config.yaml
image_size: 32
crop_scale_min: 1
color_jitter: 0.1
targets: ["tissue"]
one_sided: false
Rows from block 2 of a small image classifier, named by matrix and row number. Each number is 128 + 32 x the weight over its row's rms, rounded and kept within 0 to 255. All counts start at 0. Numbers have three digits each.
After each channel's rows are labels from the 100 images, of 14848, where the channel reaches its highest value: "patch colour" is the nearest of a few named colours to the mean colour under the peak. Only what is clearly more common there than usual is listed. The data: stained colorectal tissue patches (NCT-CRC-HE-100K). In brackets: how many of the 100.
# pw: pointwise conv (model.blocks.2.pw.weight, 320x320x1x1), inputs 0-45

pw.260:134103181177106151119155148120145096125141086141124193133158049161171124160143050134099117146128119167101073129138043190149092129096104121
patch colour: white (69)

pw.64:071174198087100156083195135164164181209110134148170141100105131153145130096129215074127210076122110129144147148138131135115126160149088153
patch colour: black (67)

pw.62:118046154164094209107150078119107123072139122166064114075082152154115201122089085136127099153124148162140076146129072086115044125088116138
patch colour: grey (95)

pw.139:136153195173094135115141115110080164161117125152129110065145135105113111144107104092175143135126075130128132124123126113126095079095204109
patch colour: grey (94)

pw.167:127096126089176102163120167160151149127131168097168161149094105182117126150134120104174111153084116065140136152144127150071151122150117101
patch colour: white (99)

pw.226:165155137135104099104192108208109120072116108192107081142128112113156139183180149141136170105084097166208133190133134097137087111115075135
patch colour: white (100)

pw.179:119135082167150135142131090163110090127138170218128082161148144126087170128044088101160096137110155136065172051060124125101150116134100085
patch colour: grey (91)

pw.202:074113073166141105140069111121124095092094103125119143116109163176203190114150120150142124190135165130148126154117077117101120128115159106
patch colour: grey (94)

pw.38:141113146109058119176100092093154126082161132116181093155211144100138136129116100157128141097102085098116118133209161173172107124123168164
patch colour: grey (97)

pw.94:110165099137155126094127172106129078131139110109092103111179228135128131121093135175251108117068093101142120074195100088155135130119125120
patch colour: grey (90)

pw.89:085108142127157113091116113117119107115087135189128141108176118134179074113114141084111122078149097138174110126096120174197141100112127157
patch colour: black (58)

pw.88:109168095100167141208186116099104080173120066173100123112109182137132131103084147113083120165127180129106088080169146137125163094109139074
patch colour: black (32)

pw.110:151052118143157181131143121145217123172125053149098134169120163133137099085138100200098155139150144137137107200140152094179102190068117103
patch colour: white (100)

pw.45:105173087106138154051195105152122165123116070040163092106157163108052180089081213088146104029103135176152135141133095171159119129148179103
patch colour: grey (91)

pw.314:144119130050105103106115163143065135146154113121071097124120081096168079086087115139173089164194125088104142129167167142192153128103109119
patch colour: grey (97)

pw.151:123171192120099158122105143120118162163140122067136112108131144070120116246139114079180115138158154183117126154108136107073099103102134087
patch colour: grey (97)

pw.216:102152128115122162109122122133137115075038151157143097161131194105089151109113108110179105146129162132112120112107060100158101074130128107
patch colour: grey (96)

pw.264:126130157150109061134130180072089103089096100119125067158149177137105130143075125101156122125116111137142150151086120128089150139110095122
patch colour: black (40)

pw.171:147156060181122163166103104162130157162082129165095087087125097157168090122080155058204116086200140093131090030123085120134157107121189137
patch colour: white (77)

pw.194:111157158134126124106140142091120135160112177152143130104107098113128130164116166067097078226191182155088089142107134096096089100120125117
patch colour: grey (99)

pw.275:195104143126149100124139174167119145112126087153167138073147167155153098148099147099110172040110146155148065073154152182083143161093111101
patch colour: black (32)

pw.103:126172133140144139123117112152171115111130158072176104106143181204106150113188113190115157095124154118150166133119075108082145064197147202
patch colour: white (90)

pw.105:091185077153109161117170137130164149127112138157157136105171169087094140138056139094165146104134123058079143170134128137171101128144129118
patch colour: grey (90)

pw.163:112138133105103118168200147136127112128163127173142129094150158160109136130085136094176150140119132165095106093139096133163081146081147128
patch colour: grey (98)

pw.274:108142108069117156132118066116056191153140147131146120126117132131180114150130141129093128142148148143167173191093163130080152150122178072
patch colour: grey (96)

pw.10:138151090092098072153086142168102141144158103161121154092148176082087147152193125172124179142178153143145093131073100101144113063101101082
patch colour: black (65)

pw.133:082103148135149124121083177133113132107132113182152148152174027196117110095136198159123070156114141105099125099149164101107095146132159160
patch colour: white (74)

pw.234:167088065141164151216152185105134081165126130145121094155128084178119184131083119135093108141161159127108145076121128126119120165111121146
patch colour: grey (90)

pw.290:139134148088125156076104142094157127166121116059137115177106094000182101116124108132097105168157120144120162201130108149147119110134119167
patch colour: grey (92)

pw.217:182162115098087133110154109165107101139183160126121168116123159190096147130079155138130111095155085092075145125169122114128113107100140127
patch colour: white (74)

pw.75:133131145109091143136123102087107129153123138152131148140115174087160113140128141083159162151099092134148124118173119130101147151081170100
patch colour: grey (92)

pw.205:158114194147137092104127095129140078170143134121113123062133119197161095127056109088133110084152183174131204097149138160111141110103131197
patch colour: grey (90)

pw.18:134132103162126166148116152099129095170136147108123124099118113033127124112172136118157109156142095144036123144078159108119138131136105073
patch colour: grey (89)

pw.85:123141172190125091109130152125112062127060098098137099121140076186126164143150136095192102169124060201171122208113190180181132106150119117
patch colour: grey (98)

pw.198:140142108164077169116093109163138132103160080186136175147106131089096086161150138171215123116102149149114133123183140073130125118152082202
patch colour: white (94)

pw.143:134138135133091116157161131212168120129154157075140118165109107130077113146106139093135161066087131163143130138143151137134151041188114185
patch colour: grey (97)

pw.30:093085107077133138172111136125125131109152142144116119094139180115206185091107113115063161094144154164185108125127143085118096108084162192
patch colour: grey (98)

pw.262:148079113111084100071170168221092097111186160092109134118120118144160140136121149128115136113138073076124083127072145129111149110145118089
patch colour: white (77)

pw.241:121142151066119159147171113151170096135150140152166141171076124067117110130132161135143113094078160134174128118089139138113123138133123048
patch colour: white (84)

pw.25:125150110106150109163105132152163079191119105195213119091042106107126150094182159144107093147161144154143127134137135140166122132125173133
patch colour: grey (96)

pw.15:151113133044146126071140111162145093122179122199156151126104076159174131202130138154108138130110110095089111180100089124071123173199069134
patch colour: white (93)

pw.270:156152168135147111130151118149078090129118154088129073060137198118130157121115188139198154140165121176130125139168102144099127147085151175
patch colour: grey (95)

pw.70:147185126124134084107114111160103170151183108179095133104100132122083117112142111130074056069189126150180102098144121143124199128123099107
patch colour: white (88)

pw.153:138090098138083126077073128151119098089097108164138112139165124095148157147191087113084148164178116172139119114119073122137121198100187099
patch colour: grey (92)

pw.60:116137114036120137126118080196118126164122133114161127105097118123166137140141122071119092226171091149101076155134098088186118141131066105
patch colour: grey (90)

pw.144:116174093121097224157114117129188087127144145157147063138144112150136159140141114104146147093079083061086137152182153142101134144108103135
patch colour: black (54)

pw.129:164057174125120105140196114121154138119140080136141096069108148105172135136095091149139098167238128133149074193083148159125090138075128140
patch colour: grey (99)

pw.49:113080123043072158177153152179121121151117100101070178116136119115087109127127093154103125172147125154161125062130134113106131090078180089
patch colour: grey (93)

pw.51:115158143134125193111106138160124099124138123188120145142132157121151078125101098114086112126115130098126120054173132136154153136085104138
patch colour: grey (93)

pw.19:120084175082081126143085095175115128126196108199090148237086139138141154117084108185144072151127134144144120144132123129093114155125176144
patch colour: white (90)

pw.172:160143092088116118083107179120137130103097107124145103062148184104130130128067137144084166105121138082098127110168150131094096141093164018
patch colour: grey (92)

pw.285:096155120142237127187146158163120146090120086185125140173157142163114136108074115165128156148098114055080142153135159127156147129115111128
patch colour: grey (91)

pw.32:164118056129127117151108151118193103149141116110151124153146088149152100117105107108115160126096106129119103076152062112112159149083148136
patch colour: black (27)

pw.21:178139128160157104147122120141071126137173110093140105157095162140148164102107116121109142146153073213098146180102153171174121113099107091
patch colour: grey (90)

pw.283:170118105112127166143175097084115108136111132095180126116121157206123095129093062113140091119130141067168100139189140122151105108139095155
patch colour: grey (91)

pw.308:091173161142120076141106135107078208114092146130158101128103078103179092095093181173104120163101140109068167110134122132141116166115138178
patch colour: grey (99)

pw.42:150076122153041116113133093064116118104104104137155074102124158059118111147101139111111074096160162133131051141109125191129143156055198089
patch colour: grey (96)

pw.235:149062117055108159108184108142150226085185225099145100083147123145103096041132109091166154099108113091133111116154123116207110194143146128
patch colour: grey (89)

pw.203:114103129121145135140117088087142126112081175073140065076098049118120171075116120095150157033107132156169151174108091155118177149091152100
patch colour: grey (98)

pw.124:130202132145090151113092114100139160114150164107176084151111132101148115107099087105168126130113111067154087112132177119076128128048133059
patch colour: grey (96)

pw.61:100107203118163151189182115145123129123153104086048204102101181119158133136189092104141129098132166090099092152104102129128106126106131108
patch colour: white (96)

pw.238:116097166124100186123164086183089145147141163067132079108209114057106149138049162106124112143185106136166127089118195068092133103154119126
patch colour: black (30)

pw.1:148157162073103157087102113072120126137130130078124088146128141084181198163139148074099132221142093102107065183154124168182139148125120108
patch colour: grey (99)

pw.68:174145183110118157157090079141073135130151128195164151197122107158117150178147094100089146133142133125073153142132116153117159118081138139
patch colour: white (91)

pw.100:095242112155155140155122122128098105159133099125115150137086130142158059117121120176133066088176168188133134116057144135152139093106136068
patch colour: grey (95)

pw.127:124107121161125135088085097212162092087188138109152159148159132148179136158122071088091167118187108129094143117112070154127119170123091133
patch colour: white (97)

pw.251:183196137104146138156212120129113123061107146119140133148139138070162095086104097112115137150143067139098096085155157143180119161125122128
patch colour: grey (99)

pw.107:098157156157125146146188091103074070114131115105129113143068157120100174154115150120079145103087139034077124147113106102180125135166177085
patch colour: grey (95)

pw.114:144120141193154141124164124127140164134135119129130090145101138154124106098051176082145052094124101077150125117166206143136147122081084104
patch colour: grey (88)

pw.221:120085135123116151133117129159150131112157168113121147149100119215149088127122101158170119079136118118127135103089136145156118174162128110
patch colour: grey (96)

pw.14:130200111146123102144067134096151099115090107205157136146151105137114111083159077158136096102147102168083166165107098163117113186168094081
patch colour: white (88)

pw.6:163146076084123127085112157107119143135067099150125139098159116156145153129098067167112192120128124110082118161124190148133138168132193124
patch colour: black (50)

pw.263:110107255097160136153119120152089137135121115150136140143127106152122187160108130061177066054089138111169097132095124167151120198128107148
patch colour: black (73)

pw.27:164125092180128147113103144125160052082157093216120140174130087101120084130074071153117046168178111082038112077107135117112149160189083141
patch colour: white (89)

pw.297:169162183106104101086118096169075118153122161050129128157114128102108151127112126070113141087103051108114124099107095128106142141159209111
patch colour: white (75)

pw.43:127175142130122123110087107116122109165101087085115057075129095157148102149129076077154078194153182118142145157095131141143109100113136123
patch colour: grey (90)

pw.31:148114108126085081154119203164117161132132088166087063095141104149142124104090102117072131091145134106148133074155122121152139141085088122
patch colour: grey (91)

pw.279:170135188123080113153162127112085158072134159156118099091131145162126155159021114129162113167147110134151161082156109099104138106134085118
patch colour: black (86)

pw.154:163132167098101117085133109151142089106166139019093147161108106096188118196146134100108137163089097094192150137121125149133120149130085139
patch colour: grey (100)

pw.69:045144156116118132180093120041127136090081153161154145157108107131132129141178164160150126103132149158084150030130118098140086162146144086
patch colour: white (96)

pw.82:156127067054168146094168124091120177105093153156129162096130100123178139161103119111162109136104132058146143179099155118160174055131116148
patch colour: grey (95)

pw.117:121149088083115064120158143147097146177149091251107135146141076139127105114140158140127100133145118124179139121158138140145140134154108079
patch colour: white (89)

pw.254:139088097074107061132154139129133133036121117101133083081163120182188172120057148130132099198076084165135116128099119113147153096168163112
patch colour: grey (99)

pw.301:211158147197131121249096121162085106169140183194135130156135101162106106103096107166065057129130127119133120186123127130108157130132145154
patch colour: white (83)

pw.240:138175167110101176141093131125144152171144161189120153122151146204127167121134110168168116127134110115136133159143136129125169092220128164
patch colour: white (96)

pw.108:106158155122204174112147148168115126117092104084084117113128182242105107096104139160105129144107153132117123121143141094147130140129133129
patch colour: white (99)

pw.126:116051110127155121127095104008129173096155124159058101122134180137147125132101126076142097117140103124152061157202122143127180171115131117
patch colour: black (56)

pw.145:114129109127061102194128153129108154176109155124181064141092165179165149082053149106182146120107114111172127056118210085081190148105072144
patch colour: black (87)

pw.57:108082097098118098172105122109162129122118113159058132087103140076152113109140154175149086142082130113091142069140144150137113154121071119
patch colour: grey (96)

pw.269:157158124100141148219144166112141125104159090107067130140073151189187185087117122125080090177106101106131116180134100183091156116064118088
patch colour: grey (97)

pw.52:138143093179161094145085149134160111103150122188148169165138144091139138116140078126135131144124080131128149121135101116119090141091077110
patch colour: white (83)

pw.155:059123136196117163091146117119148141127093123153135128144177096123135172078087097110122050136150134120099156161117123168130196153122154158
patch colour: black (69)

pw.287:123112140096113115089054113130091088125084129096170110130136053165109122113111116124182120205130174175133136127072092125121172212139117158
patch colour: grey (93)

pw.130:123156128070103101108099127132109120142135155115111132197101079110124152128121098098074163111062108104101105142133151113141156146125076098
patch colour: grey (100)

pw.214:085068152058146169148102132151192106127090161097176163179117107182089167103101143139161165150147175123191116102142189125157150133125152144
patch colour: grey (95)

pw.271:130108152111137136124121165105095146094153164147072107138170105141127117092073159101135138118117167090072168091161106137132126164141146137
patch colour: grey (92)

pw.313:134079069130192134146060116140118084141120116147158134120131115131079090161145104131121095071144131036168088098167142116132160123164112108
patch colour: black (71)

pw.119:143123212178138179105127180116113094138105158077084101122134093077104181125093140114136133113121162124076120102184158127135098075085155176
patch colour: grey (89)

pw.293:066191065202095114188102078075106116163172105140132101033131157172152163131083126157133125114151116119145158085150136172108120165127111115
patch colour: black (49)

pw.300:140142147065146156157164149191140127136190170083089204141146147081208105086154148126128130100113114132084153127124104089108169151138137116
patch colour: white (85)

pw.215:175184107171105134121052137086104154138104094112120108045135116124129147119115121104116049126123182174115107062142115167091117136097182068
patch colour: grey (92)

pw.224:134137153100115178000093132128121145102145085117124132084116120132140094107152166095148141085172158153073128074123129129190084128086095129
patch colour: grey (100)

pw.318:084120122117089106157140115098120142174109096108157059130096161146119114177118148117128106174115174073164102115060114096133177113113103081
patch colour: black (57)

pw.131:164099098143140149177120171115117112185133136144141099078151103181103157084078115109116138138087186156137131124113165128163084080112154145
patch colour: black (51)

pw.175:104122162120141111114099141121141140120109183175136118131113104074159173152119102126102060075196062197151122158155092148176110083086144140
patch colour: grey (96)

pw.125:161123135116125087123132080130154125120086142147103104143119150189137128095104147083097171132065142093152123094135120148146146192105141121
patch colour: grey (97)

pw.212:111130122148148127106113127132155103127146120092084092093084165124146141155128183135142137141144114086151169161072133184173104134076180086
patch colour: black (35)

pw.245:150124132122133101067092113119131127116118151101150140137137184039127125072086151110093094176145159171136118149152109152088082116092193105
patch colour: grey (96)

pw.34:064103116128153136133149129122157123115117146139157108150144141255111070144094122115129068120140172087149079117125080158148141162138123147
patch colour: grey (100)

pw.169:094137123114120086110129118151093110092154169252130153074123085115084159125164118172140146140147135051125109093135140120136098126205159139
patch colour: white (97)

pw.72:141087168147125195084140128156116151132106127138156135130105141020186107136103212161163143110166145151115176114088088094177147178108121119
patch colour: grey (100)

pw.255:136141113114084094161112117160127131158100109163123103087125165135170122151105099066071152080156137147087133110164110095126116131094164141
patch colour: grey (89)

pw.307:136225131144102133131148131126108148101071137117112139105112113126125104122091134137147102138119146152193145065102094132160121138091141119
patch colour: grey (100)

pw.9:104137059097101180151113109163123118129177137078143098100192109165128151118098079141155192082090147053075110150111149085123134177200187179
patch colour: black (44)

pw.73:150148092172139144069120127068156113090133136065108168084110171174166090111098127123142084161159145113065105124172167135083148135100133136
patch colour: grey (97)

pw.92:115081109132169134155102109075163139110088127090103132115144096115156172119098080119111115136139112134234142117092118125149150119161157182
patch colour: grey (98)

pw.185:111096151142141149133123115130082150078132145106187130113111170174097129126109140082153155196175082140136087155107165117174132132118088127
patch colour: grey (95)

pw.282:150091092046135149121170084173076097121134101169147119164107120099148084125093122130130166123127124196101115090164160128150108151123187127
patch colour: white (82)

pw.310:148123225118125180147178128197105160099139162097140134137146147188077135137107147074124115125221104072127098095087200130090079116113112074
patch colour: grey (99)

pw.8:135110121125157134120135194105115178091137158015141154135120177145128139155149129124174160124167171121131094115063156133187134094098103123
patch colour: grey (95)

pw.13:160142072158128182083128091089145108080099199144114123157097131107087130218092146105129130141126202169131168155094145134148166076073022178
patch colour: grey (92)

pw.50:131130180190100144168061081129145153153130135087163111149098097138143113163109160110151138147114174071164153134080141145124104099088130152
patch colour: grey (99)