Rows from block 3 of a small image classifier, named by matrix and row number. Each number is 128 + 32 x the weight over its row's rms, rounded and kept within 0 to 255. All counts start at 0. Numbers have three digits each.
After each channel's rows are labels from the 100 images, of 14848, where the channel reaches its highest value: "patch colour" is the nearest of a few named colours to the mean colour under the peak. Only what is clearly more common there than usual is listed. The data: stained colorectal tissue patches (NCT-CRC-HE-100K). In brackets: how many of the 100.
# pw: pointwise conv (model.blocks.3.pw.weight, 320x320x1x1), inputs 240-319

pw.9:099106130122162145138133053142151134115136127124101144106112096112116112135110089133096138110119044155124143145215086062138100145216136099124130108133155164136105088056106116177133122140101165134150105106130142075132108134165095130079192166
patch colour: grey (93)

pw.130:140108144119089173159093121109085194132080136176137126155118181074108106103141155113225162138169140170116154102158088144147137145109094145142152162104156170168169162169174146120152108130122126129134109124119077160126148110116106097140115132
patch colour: black (60)

pw.58:118061139103120103159163202165110129104089164164164173117138144104139139089115144164086133168132095123114151167179158104150121100127140166133110044117061061068122129091171100159184195167087166145069138114083115094138144096149095063119163109
patch colour: grey (98)

pw.129:105059156160137208125144160119118154143101198147198118114096118138142069088166120127148118094143104116129144145069144121159108204114144146215142117153147106157125105080086060140142159125120188100129179112090148136162143070142156107118120150
patch colour: black (42)

pw.84:110158144115114137146092139163083111097105159118092147118109145146082111170162190059180109055118133124146134153161142093146116064173137130136169087179123112211124139156177096159101176097129140155176078146156124135129168209145106196145101103
patch colour: black (33)

pw.134:127076127150117126096190123101097117149137117129134101186142121156055104076136179153149154148101136147124150129112175118116127140134153180141140156108164163166140121142135138111151123095111133134129143044107106183192100098152088103128116088
patch colour: grey (97)

pw.268:151187147066122109171116120154088026095166184123048110129125099093115131153084134148100143100147117120057132128116107111160174110106120104086133157138146140094188089150154109092149124095183141136108084189089109150118173078100087158099127188
patch colour: grey (96)

pw.146:107162112076146128112060171093085134138147067125118154163154098112171138069126141159105100156121123127112099145173148129100157126149126131110112152091173166087104145152090146119233121226117123158075113131087114182131138193129170159132080169
patch colour: white (77)

pw.187:160141172119108134110073116132189145111125174097096110109167147115134146117131124106193116089126134157083124129118182121147165159163118162118116159129096094190133122080109135098202119112146125128129086132123125172131148142138138101144099092
patch colour: white (100)

pw.213:109066076138151153199091131089145118071185112150141149106149161144144118161094166164105133162185103097130124089107179164081153147140069123105136170157152158167181132087081093086136107159164134136110117117155167149137183195157163117102109124
patch colour: grey (96)

pw.202:130159142177172119119073127103124147061108097132062122104151137167154134094129100105144116147085122146115109103136070144072119183101122109169168093182132133110117125078131135092150164132137110094122113103104197110169108057130103126130152137
patch colour: white (72)

pw.17:135113104126118188147153092110111142134162158141112198155112114144130130184062174167134126092173096095150108143202071098096160123135155128182154097132152110153125133102167210143116154132136127156126128147130152152120157101128157105104146076
patch colour: grey (93)

pw.36:104101103187095173165172130139083078197151140116184124170093093083092132138171142118095094163108104118096113117157130092114089149107158098131142171170129076130079145142080150119076155130118079098159154075045126106106086152149095080125107118
patch colour: grey (96)

pw.51:113148117215121122147127159072123166139079138158117136114174080100151129157138113120175119187147121136125152145162142168149131124121100108115116149139084110094165165155054146134123126119157131137147142083104146142077097133157138155196136077
patch colour: black (44)

pw.270:114107132108132086104139138162156114128131152181188130137124189148146134210146088121163113163122075094097163107240150097110124146178166065120157138112096151087096143140147097111158127208158129135153097166175116090171116122130072153098163108
patch colour: grey (88)

pw.119:096141137168089147147124079127081130134174148176084094197183094132136125119118102142161148134085125135074087159087193148118152094153144127125193138088147120091125141154093079124182111122111149125116114138165168111098149168153128091122162171
patch colour: grey (94)

pw.228:122105110141117115125167140136175102182119120151191104118094109151128112247128155134107155141098158099114094142152136151116120152165077100087165119149163199123076170117131121126122144109063100154244076117174170128166140075144165151101165126
patch colour: black (51)

pw.22:139113114118168151145112141171148125132061157095081136167114106205120144145138128096153140120106144185161090141131147143156110088179186137165090094116108095170152167132174191116112109141230088161103110113198120135061148101127187090170111109
patch colour: white (88)

pw.60:098105127086141130111095154095120106144085125138193142188102145145151045084111199117180075137150136124128110133111125150095101143128111114125131118146122174086129123121114131100127184175128092125212132137163073077184128151193130101158169125
patch colour: black (39)

pw.214:132039120133124142148091096115140114121182162111093145156093084126133085144103067151098071125074095130129127123095149134135114140122123173125112121076123072176162089124142120131091115133105159140094159098104181109133085163154139042087092173
patch colour: black (46)

pw.219:178150123129178064120126103155129127072103135117099158123123091132120135128112083139161107110170136125138102191132142080126112124201112172114125143135089160148096174160225132162139128189133162180064111095150127141074150149064156108110112155
patch colour: white (74)

pw.278:138167168125134137140104124171101111121102160088097140133115136110130104103195155127139086169105186135127129112095091173190160052175154122126114121110167176126121141141193125141168079100080153105103123091113147077134098062136121122130149162
patch colour: white (82)

pw.316:219160109116124188150091086111134124162155092188137157107156183161077118150188136134119116133111182081087072119137099150135137132125114123066070051128051168135088191136155207069077133077118092162070089137142116140069136134125069178114132134
patch colour: white (67)

pw.110:103074102129126151071130069156175106164135108093157069137117144111168114164161132142162111070117095153104124139122143134132109130151165135121103152152130147116112094089070132121104144071156182139105151167147153165167112132169111065090109085
patch colour: white (74)

pw.138:104119141113133122074121090128133134109132135204077118102131199186106130101186115134124105095133101115117123117085093105124065149112147123177113140126082081143145100127146116097107128082139086097123154124125128104115157060108140064144109144
patch colour: grey (97)

pw.155:102102159131171129147104081137109063184112146064128119189097107146185101107145104095096111131144080114188121129088059172116123095118112169146208133109116198158146121110080120112077079057121138077132210113110108169132122104109056162130138100
patch colour: grey (98)

pw.46:136132155138104144115119126117169060212113170109121123142160155123135125183118119090101124181112137103148124119143117146139161144089123093178142137142102176180103135103148169104148066108065091112114085156138137128130149159099091102137102127
patch colour: grey (97)

pw.287:106162100089127151154146147103181132141190118106074132083153111108131152083132139129168126128129156173120091127210116128124109112089089178138193102131129118192192108116152117120099163129175129170090148141170184130107169201123122166107100167
patch colour: black (50)

pw.149:118084110163098142138102157108109126112102096134108117154085149134144130133093153140163125099101106160126124132193039093132167140174052135132211171110195087128167178113115153119108110182176102125127149151196135120172146072158147159102120134
patch colour: grey (99)

pw.101:107105161185106123215178132129087128122159145113140137150079129092140107174193133154102103132134197105111153132174055146112122185139104160148082127133108164152090127134121096164100070130097121159118109069172172145137158113132180109126150126
patch colour: grey (89)

pw.217:112129185095154141119132135113127160139208119094087135056132154097136111061124117110202117113155135105132107106103154158125166157124119114050175169137170174123148099130064123148088122107104136175093095126175126113195155157114185168098136089
patch colour: black (56)

pw.67:118142050202124139130114146140175144152133112151136116214157139149138183148157126126155162122128119105110081078165126187089112166103073155126106092146150150137043134093119168115167137153114136136142158128064146143146140129123117098138147138
patch colour: black (96)

pw.103:130142140169108140176182117144095127153139124090114155154118141183080100111104160105172111125161126128088080100149088127150105136099080119062134113127182130100153163133119098111138123089175097142065137115170099129120112077170087162092156140
patch colour: grey (93)

pw.5:149095139161189174146104119137129131194107170125091128121064067202115124144105071119167109208087138213130149137116195122152080213104108170057072108130099099145129168059158164145079134085152122165167124121104126109112157134151111100102113123
patch colour: black (28)

pw.78:131085099145166127124161060140119145158148128126127171152160119135093141099160133103161116105029076150117153095125125113130104119096135106174131119168171149153103113127102194157073101082110168143087114145110109136150145111097170126068099045
patch colour: grey (91)

pw.208:140141048145092142134119147105133094120082102121132120109182136200137118082117160116101107163129122165101124166081176139110118151180154096100096137193132093129110079073123123161151153164114116147107113122145211153181140179118160170108099113
patch colour: black (82)

pw.200:200213072110152154156126203127164117090135176108126132130120108114077132098141111110119081149125179142148122142147113106096146157150112181107122089132111117140101086159175120161124065116129113141102090120150165102094185133059092163144181160
patch colour: white (68)

pw.263:141125103151115167148119153116153141098115142176146099115169120164082099174135152090118103181130146117139163139121097192161150095162139132124118167170106166116118141109116133133210141176131138118118134147125103166241141115144113118140094139
patch colour: grey (88)

pw.223:168107152107100112129129132165106143127165105120119120160094156120085127138156092108120078084220150114094174088133083128104136112123103123183188116094165093105187111162172145107093106147182133112114114105158100127063139152091149176126093152
patch colour: grey (98)

pw.35:132080123221129140120127165090133088091116136184102159171115131172115139099165094151117111183137140112205105097166088083120116116139122180162121165119200111114110146139133149055148092086078104079125075122186130174139119108113129148110185109
patch colour: grey (100)

pw.254:138028098130112171118182084141159104146117145178137188133135142159130097096132129084170175139171095081137097125190105121114139152119126134121229156116108066104131104126096184070100079090171065089120136122140098126098067140173111091122107143
patch colour: grey (96)

pw.139:123197163121172090165182123115139123154125157178113177122082122139167112155107111135111130098160163117166121148148106107098117132152119198158136079146131131148066134141140156149116118162206125131097128163098159128067121146092152119087133085
patch colour: white (85)

pw.55:152066059126120053086165103159106126144130153085104143123147135075163171081134148164101123133157147095118100102172109109121147115123136070177110145125018112111087104111201098148083120227173142167067091137174127078100083155125101133147077173
patch colour: grey (91)

pw.277:107130111111073105085108154105172147091174135156191104118144179124118124129097102134097137121183117161126113102124200149118108088113084131146105129084034155130152056158179101103130102153082119142119148161141146102096035189147104128147155148
patch colour: grey (94)

pw.107:131157170134117166176116122106115101149179157121101144166129146144139159139126160103131149122087146067173152131170067141119094136145116165090129145096255146114155165127130201158164077072100142071117147068122128136139163125166164096101154111
patch colour: grey (96)

pw.231:106132125137113178116193173150124131068115085153116146137133108116089064154061112114090128136206119150100163129158114146146133169130142099082181070101154188124093135172162130128139136121075144167143170142191161146137170109154133173111212167
patch colour: grey (88)

pw.224:158176138125123173121144095114146099096142155065157118107123151174121168129164116154119111068144143130141182152095192179114145115100123166082139177191154148108173109079116105130112120094160112114156154097092105107192082173150122113092135120
patch colour: grey (92)

pw.171:089105098114111145093117117130084148113118205072104090166070174137112147084093165143120141115100106098155120128130150134138142091091131149060142174118180156139112107105105187141139144102117130135185129125192123152116091085089112103135110069
patch colour: grey (100)

pw.92:080146152107127159185169145127123119134071136168127138129094120074184140162091161140122121119148128143124125127087109137140089118141072144122152123141085141117086110128103110160163066170109132180034113096081143114176023141157130116119163186
patch colour: black (59)

pw.89:118122113147180037144102138147151136160166120177175133119066118078115112150151141124192132187125142077146115163115115159131142145154168137128101117132175149181121159082090104123064138155155152149131117098109151090097168100129110114154128105
patch colour: black (58)

pw.290:116145110119104102164142128059132103129101088177139158139106126132119137137133105153134139112141128132153084090085089142120086109113124216162131060165055175157166105231180137160142116170147111122075107127116106145081155048137090108099132162
patch colour: white (92)

pw.18:158129104142127160173117126163163132155134101125195155138148095107098145108113092082144152143116126093108098125141158206154169162104124166071125090147120113119116143149163150146190059134103117115109081120160160130155167164123154180172157119
patch colour: white (100)

pw.99:134136175084085121080204094121129068252061142103082133201143089096175131144160158139120127126187132181154159136107118128201144126092086189120152101136159134097072142093117141121129145135160137123117083081182134160108141184114164072153204093
patch colour: grey (97)

pw.158:125198129162131142129176101113163111178117161092109136104130116140118171101147125101132113134082063150164109142127149179166148107090160130170200143122117107121168123126145131123147127124087135122096179110132167137110077146125107134126108136
patch colour: white (98)

pw.93:145165149144132144122106076057132148135147144110085106083087117096120120148130092136092169130121186133166126149123118085157120156091096107122122122112099128171131099099171144127083132073131130093099136161164148076094110111070145130135118144
patch colour: white (89)

pw.204:143122152197101080093125150150144104155189091111078136137096132137091145089124112137180107111155145127080122142095137166135113150104110094153106138192156117120139098125105135170143143081140130185150066085079122091109106136161152152145197139
patch colour: black (70)

pw.306:100159129124145201152082077100159118195171154178151134104100141144125205132162139118108137180137166175109129123129205125136143127147063156118073113164096152130136077165136149134142124075210147189137155109194129125102157185122127109156137112
patch colour: black (35)

pw.235:099109127174074127116076144145093146100144138114073147164108147099147134103105103116091129133118120067132141087122078147126120099103180097182141096126153095139202087155172140108148081152152151094100139152181158117165133094101122141131063094
patch colour: grey (99)

pw.91:118165113138168128144087150084104119114097050097128126085125197099105099133121089100145139164153127078116129115140110156152084225063135108134164132114100132143083042085167159124082200119089118126134119110141135151078123102130132142129117085
patch colour: white (92)

pw.154:154095122125064158154147098142174164114099116093088114162158174118102067161099138101158092143108148102144093109155091122175114165142155086112102077145047155128108189067071035173088116109064162145094086123102143144116213124158125184140122082
patch colour: white (96)

pw.274:072085132064149091133080114140147110123122144161104086108089158138107115085160135185173126145089125088136146149085102086151071072179104173142208143114187122150148161129133148094062122162114187093106077152111073129137146105124102153147134161
patch colour: grey (94)

pw.108:119122132094108145183148155177115044141132133165111148105106121137170125121124175130143126195099060157176162089113124171180139140138116160107163172144112059093140199110143133152165054128164151124133112130144069120069154101146064158151098202
patch colour: grey (93)

pw.281:132105143146124095184119140136124197081135115124090159112094138135147111212089119130100140129115100077120098146113089201140158080073109108106105119168138088114145079132139107066057169075193123150111115148119137091139119075160098132118128125
patch colour: grey (96)

pw.182:195153167140122126143137073090118082135137094184133089120152146148124098137125034033113078130093104132094153145105121098117147122100094130178141129122134057103104119144132119157111141140117159167139145110103084104127153109134135068130119103
patch colour: grey (90)

pw.83:147151173132161111082105156170145099081097184160201163065128138138084148090129197114101163107110125105167100164126110117183143155118150071120078217131146124143161123079142042186135119147136115217120145105155075120099187091177050142128213112
patch colour: grey (99)

pw.199:117154111137087192126090113125106130152144137175112155097160090053146141127107161157158159145127164176143131070107153169167130169148122110104164076111155165140198116111107139182155126101149172108055092126147110100133125170140118095049176160
patch colour: black (82)

pw.307:083122117155073140156117161141124152090164101116128119149147087187077141155072139166117156105104119091118112154111119118215180170187125165129120116169089211106123198133130103171201098191054149217154079079156135129107140174089096128156081129
patch colour: grey (99)

pw.69:123181103182167137160126155094079129175051162130072156054091128130171136097132166116136119093072144092181094138152119164129145105087118127141119150124136119109121133140180147123125064119114133068149098174113072134078174049128149131179116160
patch colour: white (95)

pw.82:154128129146179164149178087118217137108119128123173142125108123078118088130166136172104168136111094171179089162163062200135087113098144145091128147138059174198163178147168105124134143102110145129060123134180111105172155161155104122096155136
patch colour: black (84)

pw.227:109097151103110172164092156099139134165117093114142097149081064168096209110170118125113155108144149080160209123088158177174093174125162153123180146127162149112111094110136093117173109099140123141099072122181174125141115106126179065121178117
patch colour: black (47)

pw.245:108133159135154117164125133095086107134127114105120166108085147144116137164135131150108069184139129143155203122193066142127142153082100088114151096142184180114111121187165124122186125125125108071098170167159122106142122091094118214089126146
patch colour: white (64)

pw.115:138174149157119114092098085124118127118104116114164166110118172144149104149129141156116133101094212085165195133106116178122116144153140164087169140159079115148158049125187142166131099130159113146065102166098099116092091102183108127147137151
patch colour: white (100)

pw.180:122129114117132102152116076101133123133068174108108147079105140164137119090168128120134097124089158123112179118154110110209143119111143123119162126107143069152165163128118147107082171106108125048084107109066123120087181164169130169122091116
patch colour: white (65)